A small multi-label image tagger, trained from scratch.
Model: 32-pixel images, arch vit, norm rmsnorm, activation gelu, patch size [4, 4], layers 16, width 320.
Training: muon at rate 0.0093, batches of 128.
Data: trained on photos with spoken descriptions (Open Images, Localized Narratives), 4.0 epochs.
Rows from block 12 of a small multi-label image tagger, named by matrix and row number. Rows with one number belong to one neuron. Each number is 50 + 10 x the weight over its row's rms, rounded and kept within 0 to 99. All counts start at 0. After the name is the row's rms in percent of the matrix's.
Before each neuron's rows are labels from the 100 images, of 14976, where the neuron reaches its highest value: "colour at peak" is the nearest of a few named colours to the mean colour under the peak. Only what is clearly more common there than usual is listed. The data: photos with spoken descriptions (Open Images, Localized Narratives). In brackets: how many of the 100.
# fc1: MLP up (model.blocks.12.mlp.fc1.weight, 1280x320), inputs 160-239
# fc2: MLP down (model.blocks.12.mlp.fc2.weight, 320x1280, transposed), outputs 160-239

colour at peak: pink (41)
fc1.104 094:48 51 45 60 60 61 45 40 35 47 78 61 57 42 53 55 57 44 39 79 49 47 48 68 45 50 36 49 48 49 43 44 52 53 48 43 49 60 50 52 56 45 51 64 39 47 56 69 65 43 32 63 51 58 67 52 66 39 56 38 49 36 39 55 46 49 63 58 25 32 55 38 47 30 47 56 48 52 55 30
fc2.104 097:40 41 52 50 66 44 44 45 61 23 45 68 60 39 36 47 23 43 40 47 47 53 50 35 35 66 54 53 62 60 27 46 44 48 62 43 44 45 53 51 39 31 23 29 64 49 53 33 57 39 43 54 37 59 43 55 50 51 38 64 42 53 50 72 48 42 38 51 47 41 52 47 47 63 35 45 60 30 37 39

colour at peak: black (52)
fc1.152 080:40 53 72 40 63 60 44 42 38 53 58 51 53 56 45 50 58 50 49 61 47 59 65 55 40 44 48 37 32 39 58 49 58 49 41 52 61 34 63 65 64 63 29 57 45 48 76 57 49 62 53 41 48 43 57 78 62 57 61 57 60 47 45 50 50 47 55 65 47 39 46 47 17 32 50 54 41 68 53 47
fc2.152 087:56 46 51 52 49 52 74 69 59 49 61 39 33 69 25 42 41 38 48 56 58 50 31 71 42 65 66 49 66 39 52 47 25 52 51 59 49 41 42 56 48 40 62 37 60 51 42 45 46 24 42 53 45 50 22 53 34 45 49 67 49 43 32 35 55 61 55 49 38 45 72 58 51 49 40 58 50 49 57 53

colour at peak: brown (75)
fc1.419 067:56 54 66 53 40 57 61 59 53 30 35 50 51 53 63 49 67 53 55 55 44 59 34 46 65 58 64 57 54 36 49 38 49 43 54 74 50 51 42 46 50 57 32 52 50 56 46 79 54 74 49 65 36 31 50 49 50 32 60 43 37 37 64 47 49 41 59 59 52 61 44 56 48 41 56 51 53 48 33 54
fc2.419 065:48 39 44 50 42 45 45 53 56 42 58 57 41 50 53 45 41 57 54 42 69 52 58 61 55 37 45 54 48 50 51 63 42 59 43 37 70 57 56 67 42 30 57 58 47 40 50 25 44 29 52 59 63 36 46 56 54 55 61 51 52 33 60 50 55 44 48 41 51 49 39 51 49 35 66 65 48 48 56 30

colour at peak: grey (70)
fc1.181 099:69 60 39 45 55 56 66 59 51 60 52 42 44 42 30 49 59 37 57 57 60 48 41 53 35 47 52 56 51 50 42 27 60 57 55 35 47 51 56 44 51 40 34 49 66 71 58 29 54 35 31 48 34 47 64 37 51 47 56 57 69 70 30 51 53 57 43 44 60 44 64 30 59 63 38 50 54 51 46 52
fc2.181 097:53 55 39 55 62 38 36 46 34 61 34 52 52 39 51 64 42 57 46 52 38 42 54 50 53 38 40 66 51 40 58 44 49 56 61 67 49 55 52 21 54 50 41 46 59 43 56 41 52 75 60 57 61 48 58 41 42 56 43 55 43 56 58 45 69 44 44 54 50 30 58 38 51 38 43 68 58 45 48 48

colour at peak: brown (66)
fc1.344 116:50 52 38 39 37 60 42 59 38 54 42 46 53 55 56 71 62 74 65 53 68 56 50 61 56 50 46 42 55 53 63 48 47 61 46 49 46 50 66 48 50 48 41 40 46 44 64 47 50 48 49 32 51 50 53 64 53 52 54 52 56 66 53 59 61 32 48 51 55 69 58 36 43 62 33 51 49 68 44 52
fc2.344 117:50 49 66 73 70 41 47 51 65 42 46 41 29 37 63 43 40 35 51 38 29 56 54 59 35 33 49 58 41 64 41 41 72 40 41 60 43 39 38 39 52 31 35 56 53 46 54 52 49 66 72 34 49 51 40 30 57 45 42 39 47 31 55 52 38 85 67 48 44 43 43 55 58 42 56 52 58 32 61 47

colour at peak: brown (75)
fc1.557 114:50 41 64 21 41 40 54 65 40 63 63 53 56 45 47 44 43 47 47 39 47 47 48 62 61 26 62 57 53 49 49 52 33 48 56 56 58 42 43 42 32 68 48 66 45 35 49 61 34 58 57 53 52 41 45 61 67 46 63 54 41 53 52 57 46 54 65 46 52 66 49 65 55 53 50 65 41 46 55 60
fc2.557 112:59 61 59 25 50 54 49 56 57 45 52 47 61 65 56 48 59 53 51 52 57 60 28 48 47 44 45 65 48 34 53 30 53 64 46 57 61 52 44 56 73 31 75 48 37 38 61 41 57 46 62 60 43 39 68 62 50 47 60 48 53 53 53 55 47 39 38 53 56 43 51 59 62 61 64 57 55 42 57 64

colour at peak: pink (46); white (39)
fc1.515 134:61 53 54 66 53 51 30 54 40 45 39 54 46 53 45 32 35 44 48 43 53 48 53 41 39 42 43 42 37 49 45 53 54 54 45 63 56 62 43 61 45 62 46 41 40 32 52 77 37 61 57 22 78 43 49 50 66 47 45 49 44 37 43 48 54 41 62 37 57 59 38 56 42 48 49 48 51 66 58 44
fc2.515 127:54 44 37 52 26 67 54 46 69 29 51 51 39 55 59 55 63 37 34 44 42 58 55 38 58 45 46 60 69 50 54 37 69 44 49 72 53 50 35 51 39 52 58 45 53 46 55 29 45 43 42 59 61 57 44 47 55 56 77 46 54 59 58 39 42 54 49 64 28 65 49 51 51 52 52 53 40 49 56 46

colour at peak: black (97)
fc1.160 064:67 38 47 43 39 38 41 63 42 34 60 50 49 76 51 53 48 63 58 43 46 61 55 38 56 46 42 53 36 57 55 33 75 56 47 48 33 49 54 44 55 60 44 47 57 56 50 61 65 43 46 55 51 42 52 54 48 63 52 57 43 51 48 46 44 77 53 60 58 76 61 54 42 45 49 44 47 55 55 59
fc2.160 063:44 56 42 40 36 57 52 54 52 62 63 61 50 51 58 42 32 53 52 63 54 50 50 60 40 44 47 55 42 54 51 57 44 35 40 55 48 65 72 51 45 65 54 40 49 60 41 35 48 63 61 61 46 46 61 56 52 62 51 45 51 59 39 54 40 22 44 44 32 31 37 61 66 53 37 47 35 48 61 32

colour at peak: grey (60)
fc1.72 123:37 45 43 62 43 62 51 43 53 64 39 53 63 63 65 68 25 45 53 35 60 55 36 36 62 46 57 55 54 46 42 44 45 47 40 50 49 41 55 49 51 29 35 56 55 24 57 53 66 65 54 46 34 43 36 49 56 50 44 44 53 47 30 37 33 47 52 57 60 52 52 44 50 49 48 61 56 45 43 39
fc2.72 116:46 53 50 53 74 35 46 44 40 49 56 47 43 64 55 54 64 65 54 74 31 40 49 38 58 61 51 33 42 50 47 50 57 52 80 62 36 54 49 47 42 54 54 52 53 34 55 43 28 37 43 52 38 53 38 48 45 73 56 55 45 57 29 49 34 37 40 67 61 48 65 58 59 47 58 43 55 44 46 48

colour at peak: grey (71)
fc1.178 089:57 42 55 46 48 49 62 59 68 49 61 51 56 31 51 51 56 59 46 44 61 43 35 43 25 48 28 65 40 58 62 59 60 32 37 53 54 56 36 50 27 40 45 70 61 36 36 28 72 44 50 55 60 35 36 63 55 57 45 44 61 59 48 60 54 46 41 41 47 42 62 45 53 40 50 53 80 32 37 46
fc2.178 087:50 59 47 68 72 44 31 49 49 42 42 58 37 53 62 66 66 56 44 37 52 55 39 52 64 57 58 30 56 48 72 40 65 60 53 59 69 52 50 52 52 75 50 46 45 63 61 57 50 62 68 36 53 64 49 45 50 36 65 61 40 32 48 42 63 49 64 79 46 43 36 45 51 40 35 44 49 55 61 62

colour at peak: black (62)
fc1.333 099:52 69 49 50 51 73 46 50 61 57 65 41 57 55 24 55 49 34 59 45 61 39 53 46 40 44 56 35 56 41 48 45 58 40 49 44 59 37 41 66 54 49 45 59 40 49 55 68 34 66 47 52 45 58 51 70 58 24 60 56 59 50 44 61 77 34 33 53 56 23 43 58 17 47 44 53 42 52 68 47
fc2.333 090:51 38 57 60 47 63 62 60 61 33 56 50 43 56 54 49 60 28 50 61 69 64 57 68 42 58 55 75 54 42 65 67 35 58 44 64 54 68 47 39 41 41 54 37 31 62 46 46 57 48 34 61 45 51 29 62 45 60 53 50 34 27 52 47 51 59 57 49 57 39 46 45 46 43 54 58 62 56 47 41

colour at peak: grey (64)
fc1.536 148:54 50 49 62 51 49 45 46 35 51 58 56 59 41 60 36 33 49 37 56 44 46 42 41 53 57 45 58 68 58 51 55 40 55 65 69 40 39 29 35 53 42 58 50 69 59 54 65 31 47 46 61 54 54 40 60 50 54 60 40 44 44 45 50 46 63 52 65 27 69 57 47 28 43 53 56 46 46 62 55
fc2.536 140:53 45 36 43 54 32 30 44 54 54 54 52 38 64 60 59 46 55 36 50 52 49 46 49 54 49 51 63 36 41 41 44 50 57 46 59 48 70 43 53 43 50 56 18 64 34 50 45 64 33 36 59 59 38 77 52 53 69 57 41 46 67 56 66 52 50 53 50 45 50 35 59 55 42 40 46 42 38 57 60

colour at peak: grey (68)
fc1.712 069:41 55 60 41 74 56 53 48 40 67 45 49 50 54 44 40 53 39 52 59 46 53 55 48 62 47 58 65 53 53 47 50 67 50 54 67 65 49 56 33 51 70 51 56 48 60 49 38 44 47 54 43 33 59 47 48 28 60 41 60 42 48 46 47 40 61 40 44 38 57 50 63 54 53 57 59 42 55 26 53
fc2.712 080:63 55 67 52 42 31 47 73 47 41 53 48 51 36 48 55 53 67 41 35 62 61 56 64 40 34 63 54 36 46 52 61 66 64 41 59 45 37 47 63 48 58 37 49 61 48 76 65 71 48 54 29 51 43 53 58 52 34 55 52 63 50 42 58 48 51 54 59 56 33 42 58 58 38 63 47 61 49 57 44

colour at peak: grey (66)
fc1.637 069:50 55 39 43 35 56 51 49 50 46 68 74 35 41 56 49 51 68 21 50 35 36 59 43 38 51 61 55 54 49 48 61 75 49 59 50 53 49 42 47 31 42 52 50 38 61 51 52 50 55 43 41 44 65 44 43 52 64 59 55 47 49 34 66 38 50 30 57 51 55 36 37 53 40 59 43 50 51 31 55
fc2.637 069:50 48 68 51 58 39 49 63 49 35 47 42 47 59 52 46 36 26 48 48 44 60 53 56 56 49 54 57 24 44 33 42 53 53 41 50 55 43 60 58 58 57 35 61 64 65 39 45 49 59 60 43 49 52 46 66 52 56 47 51 49 63 24 42 69 54 54 60 61 43 62 60 48 53 48 67 50 50 45 52

colour at peak: brown (66)
fc1.213 116:50 38 45 40 44 69 38 35 40 38 44 55 43 59 42 44 55 43 58 40 44 41 55 32 43 50 51 39 45 47 44 43 44 42 47 63 71 39 53 60 48 41 37 49 46 38 58 47 57 69 38 42 48 43 65 41 30 44 51 39 40 48 68 65 55 47 40 41 56 57 38 43 55 62 54 60 51 51 33 37
fc2.213 114:55 47 58 47 35 48 42 59 32 42 56 42 45 57 46 48 58 54 47 49 48 70 50 59 59 49 63 60 42 44 65 56 38 64 41 58 59 45 49 52 40 63 64 49 44 60 61 40 54 53 53 67 52 56 60 66 45 48 47 58 50 46 57 62 57 35 58 70 52 61 49 62 82 34 43 40 52 24 38 50

colour at peak: black (35)
fc1.683 111:49 56 49 48 65 53 44 57 40 34 66 58 39 50 63 41 58 48 49 58 37 64 56 49 50 30 67 44 48 42 63 45 52 49 56 54 59 58 62 59 51 61 51 53 41 44 61 50 51 56 49 55 56 37 53 50 44 45 49 49 50 54 71 71 48 51 50 48 63 59 42 42 71 29 31 60 60 35 64 50
fc2.683 110:65 52 58 44 47 69 49 62 61 50 45 60 39 58 48 38 44 48 52 56 53 36 51 47 54 47 40 58 43 55 29 23 45 34 39 57 57 46 79 47 52 32 43 56 37 52 59 64 72 49 42 55 52 63 59 52 41 38 55 43 55 64 60 44 51 53 58 46 44 39 49 47 35 37 57 58 54 55 51 47

colour at peak: black (98)
fc1.137 091:60 32 39 44 53 62 48 29 55 41 32 21 56 46 49 68 49 45 35 65 58 61 61 53 34 43 39 61 74 38 47 33 50 44 36 47 36 36 44 39 44 46 54 53 39 46 63 52 48 51 40 38 57 61 56 62 51 49 63 32 59 48 35 46 51 36 53 55 45 68 56 40 35 50 51 50 46 45 42 40
fc2.137 087:34 52 55 23 75 42 49 47 51 65 46 64 54 41 43 29 40 48 55 42 61 38 50 60 49 33 79 50 30 60 45 48 51 56 72 54 53 53 48 52 53 53 56 45 43 58 41 52 51 50 58 43 45 39 56 58 44 60 28 61 52 44 55 57 41 52 52 43 57 46 38 51 56 55 31 51 47 63 54 59

colour at peak: pink (37)
fc1.123 152:47 70 47 34 57 55 45 77 36 49 49 53 44 61 68 56 41 38 56 47 72 57 36 52 42 63 48 53 49 47 55 70 46 63 50 54 47 43 49 38 61 38 57 44 44 62 47 61 43 55 55 38 46 55 41 50 53 40 74 50 63 54 52 40 47 50 60 47 58 60 53 33 45 29 49 50 47 29 43 43
fc2.123 151:66 43 55 59 46 48 55 30 55 54 52 46 46 46 64 48 43 51 36 38 66 58 46 44 39 62 68 63 54 48 57 49 57 61 52 51 51 61 33 53 55 36 45 53 56 41 38 48 57 43 36 62 63 55 61 56 46 45 47 65 51 55 56 43 65 49 46 57 56 36 47 55 72 58 50 44 69 51 34 63