Weights of a small multi-label image tagger: patch size [4, 4], width 320.
Rows from block 12 of a small multi-label image tagger, named by matrix and row number. Rows with one number belong to one neuron. Each number is 500 + 25 x the weight over its row's rms, rounded and kept within 0 to 999. All counts start at 0. Numbers have three digits each.
After each neuron's rows are labels from the 100 images, of 14976, where the neuron reaches its highest value: "top examples" is what is common among them. Only what is clearly more common there than usual is listed. The data: photos with spoken descriptions (Open Images, Localized Narratives).
# fc1: MLP up (model.blocks.12.mlp.fc1.weight, 1280x320), inputs 80-159
# fc2: MLP down (model.blocks.12.mlp.fc2.weight, 320x1280, transposed), outputs 80-159

fc1.216:530523516493462495505509478478510475520526498517509531540519486515486462488547457458519502506495512540512454500535463491534501577489488525471474477526483463505513478538519502512525494508489511521482472470523479451533515504441507450483487515
fc2.216:496484467495524522483518500527534534488484486525486563507527524495524481479473546505427505532506528477518525498498511501515542471510488522540482474531477493495457464500516506521484502471481453493538486503487527498516535514461538470531476487
top examples: text has "grass"; text has "plants"

fc1.326:509476497489473481495498482552470528527540545511485474495535550496517515489521516550483510462473493484523482508514494503463535509515515485515465500514476465487514513474508534433493548508506464538470515499531501546438489497443511499502529522
fc2.326:488507489498574475517469551495476516506515531522501507503490523523495465506498490531481516492499502508470491531471513509500495537471506496493449469517477495505422467551505510511497544490536483469518477474480439534479502494518503522533484486
top examples: text has "table"

fc1.81:495526545508458471486519528475471511523499466542553549503495503506446484496498515534494491489534466478458512495494521473518563470491535535489514547505481498554488512468542481527530488440507528497483552483459555537441532524499477528489516510
fc2.81:495497456508529479488480492493534512456503469488508498526495526515500519458497502476483501472447479468526463505473510502487447467471498511494541460519513452499482507489486482503515502504563513493469464546524469515504476464460486472521518527
top examples: text has "wall"; text has "sitting"; text has "table"; text has "chairs"

fc1.633:440484536518501498491444466488503520492504497472475480521521505521489500488526528503488456522479477532499462499515487527503511519509497493487495512479470495514500453529472518481490559520473522488485490476485553513521433511515509499497455523
fc2.633:477508503487463493491545524509515459468505523496464483491519517510492482483462510488523530535504517528477496520540477458458507527467495509450522509478508511500496557492505500481508451474422477520521486547528488504479500508518490519436467478
top examples: text has "buildings"

fc1.208:545488519497523513530488474484532502488503489508509553476503501491502447476519464500475513511529513532509526458525496466533497468494470512519501478495490476543513473552505511464505475483523511469502526476540528498531497437479505456540480476
fc2.208:539488441515515472489572516527504500501502459493524494507558496519521528476504568537449525481472502491471504471486506493520506532526462527506489469496484518505510496511519504519478496500476507531482463526495491468465516523520471508499480496
top examples: text has "grass"

fc1.715:511516506472480509518451465514506506487531509498506409511520463493515520477444520510507497508473515506509531515495509540508532520469490507486486519484548496535495481536488495527497486479501520500478479477446550535448505484479480461537474505
fc2.715:462456489483481524514476481509485534469479500553462497544528522486498506498504497458440503479489530550542537502529453502463461472524547495488475465503504498514516484479509507465495531498464504491519507486535534547515473525514531459509528521
top examples: text has "water"

fc1.581:514522534497490475534475520498497536522494507527538519543474543507478468533520531442491520512544512465457493510503512510479468504472489463538500483506496474429512470511533462465495519492501564554494507468507456499513489479506489489506534478
fc2.581:506503500524540494497512533506489512531442514518492472521556511490482502506451539481520459472548518476457559507526499520490516496482502480487490556495507516491532524474456492523492497495481508548535482455478499487524474456516508453491482472
top examples: text has "table"; text has "sitting"

fc1.238:505549525501489500548518518477497489493476475539504476466516544485503499438515461540505489465472468517471441480565530502505464503474540491485536513502487513493526516492470529512521507531520473490473477496513503520462539487464522510522538474
fc2.238:514474508479531488452491494563467499472474501487491501490492527476524520510516482496506512557463500484488505494505482520472500505521493548485520479515527551489476474461529521504562439511468493474518487468487529538450528535458574508516501533
top examples: text has "wall"; text has "table"

fc1.20:546490546507494500491484486517506492516513539540481521571510525482492477513541532469488455482494514489485507485516450535535495541489520508523528482534528519469498554510535500477496489499505518548496463453503455498474505482511500503474548476
fc2.20:519528522508485493511532518469501506476498504514481493530489471505528500510491549479495479512550511492467520485509490506509516523494495476464513521507497518460524530468476502515514496504513521527551486482515530496472532464529493503459519486
top examples: text has "table"; text has "sitting"

fc1.262:485515508539513504537458557500507537505521467505515538456513497506469430564492466529493524505517515501516443479454486495471508473511499514495511474481510563480487475505489493512509519506513495473516488504524534542485501472508491547489517486
fc2.262:530453534556518466466495470520516464471517495510526531493518527495474531474486483481495468488431518467475538540480497542508474522508467525485459489462522481533482491570502499548496501499479494510500480493474517441503503535446490466484489516
top examples: text has "buildings"; text has "road"

fc1.139:469540516483466469467488445475530494485515516481463488539538506536496541497497477507494508491529520525521500524511490525474491450478481474507473515510469512488498470528466526517484500462461536499513529529481508472523538479528485522525507422
fc2.139:465470506471530543523520480495486525491506518485521476517493484453431501484460506524502533515532510559496490478536504472508524522497508498500547536519464504520521503522521509462545485525502471506499484525527534477530510563489484495473525522
top examples: text has "wall"; text has "table"; text has "sitting"; text has "chairs"

fc1.603:525491530516503498491498513506490504493466475488503527496515508482481514490512469521508533510501486506464497474483528540555500496491489481502465477496528529525471517466500479486488497532465476508450501494491497500496507498489532510487524509
fc2.603:467491476501476495485460472497518506512488494490541481483507492535515496548503520494526501531518486476471519488563492488469526498523521485493481519523510508476478503501514475490501497519511426480500516518467465555493511509533524532509507517
top examples: text has "screen"; text has "lights"

fc1.726:453486498494485460504519478471528523487564508433426499524585512548525496492540505505538473494493499490537502535459511490514531522447509495533494510527478476496495491487512481472492464527472492526498464470505474554507499484506496504485482478
fc2.726:480493487498515524490515531507500492501490502493471517521496496481521505494488462497473512497528475452499495483451451499464463524515528475481484532480518536461457505483482475484492482497543428497493525524485535491562482517496446515494490465
top examples: text has "wall"; text has "people"; text has "sitting"; text has "table"

fc1.226:510508505544482492491479500515487478507506495532511460525532512513507519457532481508515533510497485514452510489499491501486505502512527509531505487503493501489495525472517481532508507458469521461487508466480516509504491509493513485464476476
fc2.226:515525478490485486465502474471500509522494483481559528490485481493520475510507506477458481472458540489544490532525484510518510444565523506474485479500523523486519516518503520481443542493513508528479460543514499482508502521509542477483499467
top examples: text has "grass"; text has "ground"

fc1.504:509513514491505483507474485535497488440501539498534457524504490510524452502519513507510534481530480507477451486497480511532483499494481498483505514503485483484487531515521485504450514469449510555516466522458492495531511513470509503521487507
fc2.504:525465528506498484501456516507509481487511521521462499486499480481506559511483523516511494538506544507488485504520509520476513581477534489463515516499521489503505492506560501491489524487511485496531524508479531507474491507513507502493483464
top examples: text has "water"; text has "grass"

fc1.501:498515525479475490507517474461460506473542510531497540504475561507495489503512504484463504492483535530518457520452522517463477477478480495527528525466493495515483453488500550474534522529505475530473468470551498504471517456501517475507482501
fc2.501:512496526500522574488488514529515498562502490502504511546470552529518492484517494487520533502502484496494491496503509521520461513510514483519517525539484515525527504466500483506476490519534478471498503506526478508533504517501484499485496526
top examples: text has "screen"; text has "man"

fc1.312:452492488512462450526495499545483541488483547505493501521455463476498495474505484511520511491515473507480473461431486522515489522491512492478511502502468544456486462534488512489502473531512492476504521490527529522526482521486486543482541521
fc2.312:545522497475521500463499504477488458484516489490473499532558541512488490505500516524476503511543508475483539536536539435490493504525521516541502482511503481544507540484512481520524517482501479513503481501479499472505505500539497445494505468
top examples: text has "buildings"

fc1.721:482519514441506535527515521539516520517479489477529524484550485481516546468482512522465490505531484512450514520552493509516487540474497514529549489455567498521556492484498545487511493476509520536475495525515506513505539523511464481522487507
fc2.721:486443474493473502536469512542519547538493521524466528478521550471481479448523501476508529519477502468456515526539521499544490496485502504496525439516483519515526489507519509503528488527518520548509498507505527519490497483501481495523537514
top examples: text has "sky"; text has "trees"; text has "wearing"; text has "grass"

fc1.466:481493521506510504510503530503519498488498530523517489539474488521508460497506481464486505495484533534495511519493473476552475535503504458456468537523562499469543501478493534488494499512505475485497502482546505549454549518460506465488484551
fc2.466:518534485504542511493526448494501491489488485449516522516475470538505472489516509480482506498497483478488465509493471487519518485456528440489489530515435508520482484501516486472486498519492515515506525528482501467477523472552512453480532530
top examples: text has "sky"

fc1.123:484514515503520459511473521491496529484569503480521525465479491502472480495501486534509484503518509465526493507501509521527443537515447469538485486472559549483515484497468496522499546503503520526475507498486473531552498484503479501474538520
fc2.123:515480507500498547452521531487522533502460527556439531494496516574474522544479514522558511498486489467505483493476500516488550535465520511507499480485536524487501509486518534550480485521459510492518482513490494528513488523524548477474538540
top examples: text has "wall"; text has "table"

fc1.530:537516484488543465489496491476452479473484494520485507507474485530501534467535518493456520548485479521479459503451512487540470559493479489466503478512494504509500465513468535477522539519458519544508509529484481528535549520514492526520531483
fc2.530:471505494524438526533495529502518512511508506495478489459481469492475508520467474455496498469507540492523518495542512508451488462530517510465481499532491548514480493511519480522512502566429487482519480465479485484480499524543499542492501503
top examples: text has "grass"

fc1.416:492477490562530467518470507502493520492496548515465518484538533509547522460498518548519509518508492513483499511502500527461515512522466505537498503516517529497477463499501489502508510477519466485541496530494477492538514489492482464503503471
fc2.416:475505487470484445512458531463489501525487475490491478556475465504513503522510502487484489497508528491510498514456486498501532491501502466474499477503523474506463481503466492529443505446497498549473474495475522518503470469494517528495502499
top examples: text has "water"

fc1.306:502497481505494476442507457504513518475540511490502453489555491487486496525494531485456507473514516482455511459516532509506519534472526489476517495488468492528460528485461502482524495466524531470513497490487527498477496505502519493483475527
fc2.306:493491505474537538468469467535504559522510523528479526514498463504493502487458461488495468486498541493473495498542466514486491481512534555558509488486520526475500500500512511518471512525459490493490563493460536488522520506507482478491498534
top examples: text has "water"

fc1.41:517501514464542486486505521503482493510505538521484452499490470470524519462495493493482518484506542458490488529490482528470494498485513473540560480497471482528444480469494525521499521511510480477499482505455551516527476507469524441523487487
fc2.41:505503500506492451556456509438499471523510531505508490495504515503498508529492494478508506515503531520510480504513526483509520508518490454496489501484510463524486503516480499493464486495453462527454484499505489500508516497512447554531496497
top examples: text has "grass"

fc1.336:505510521496513463485517528500496533520500463495543500480476510456454491502497477529508496511471464496513493514497502445533485520489497521466477478479506469464483526540507493502522488502471504507504518521444538486463476502498524486512477480
fc2.336:493491524434454506524508474517527509482484541488511522484531477503489497503492532468481520495505503491465521498524514529487546471474524483522496457499505512527509515459463473457494502517482519507524491485530495496500489512471489493494517538
top examples: text has "table"; text has "sitting"; text has "wall"; text has "people"

fc1.177:488489500504516524524508511530513528524515520523524486501537522464495509496492529481469512543507566503452485527516520530434511458528483472501494502511469534460516492480522461521517489486501500495497472512511499543529525506505453515486494476
fc2.177:505501528551530499528515480475499514512443549448498501557503535516469511503501507469496449489552504426478507511483482487523447488499494499454511500482496525502473488477485438551500514495528537506523491460488514463500500490495473480549506476
top examples: text has "table"; text has "sitting"; text has "wall"; text has "chair"

fc1.427:510485490542509494522509559518535523527504481491525526523523513520515462504501471521467529489508490480540476474480480468484480475538485489511471534545521489510473484452503501480531467543490534488523552494521499540497520510506509516495487484
fc2.427:481535458496500529473499482511500506509476493462490503499486461533524491484497481503502504502513457507536530530475465520518496502489499502524485491485513483480497495556474538463483538519531490489492587445521497474553492546483499508510516523
top examples: text has "wall"; text has "woman"; text has "wearing"

fc1.409:489525488480458500493473522501498512496531523481469495537519515527477516461522499507526539485495519500466515498526503517495517470526480513493503510523516473478533511482466518493502525507502522520506520532458509500485492520483513478498506577
fc2.409:492520525506482549491523526532514533527483501547542554495507471469465514502470502486443472515498526507499480486492506477511456474479483453505533484470472472485470537550478518496511495446526552438501516494504493446504518498502486467530468455
top examples: text has "water"; text has "buildings"

fc1.608:519497483418514521502465508498500494507472468500500516514513502462459517489495513512487476494494523491530452496510488489501534480513491489515499453532492484513499516523490469480482511495524508499537521493482474457513555469533500493536495498
fc2.608:510503485511467479514478528467496504540519486529506485512521533467524526483493490498555522497485527475495528501530524510481471502492475484490485517472491526469508501536492542519476543477440488539495519513508541515529473494518497501522486518
top examples: text has "grass"

fc1.401:468517528474529540495531519488536464493540546498506478512547505523479494520479498508476477483541494468485470524509518507484487473505490461538506442465471457515518507525487524506511455473504488520470476483506531513527527485511502513522495494
fc2.401:522516512505511456471533498518527517518520475466522496544534525512534437524477520473465505502511477478484488538459473528495523513522528512427518494506454523473474456467480439517491489508480549490494507533488533496519470505486514461485483470
top examples: text has "wall"; text has "table"; text has "sitting"; text has "holding"

fc1.458:538551531542472503487441544492520499499502494517520523526479502492525497509497511506458515526487496514489479509514490501492496467480481451465539498516496522459534496457480500490501486546511453491480487473513522524519497520506542483544487518
fc2.458:464485554461520499507482489536511492507515509474539474514473535503481495461534473469492482502485551542518472476532508498494492467515506517501496500468474516524469475505482508481531465517463510502547510505507529552486485521500525484522508465
top examples: text has "screen"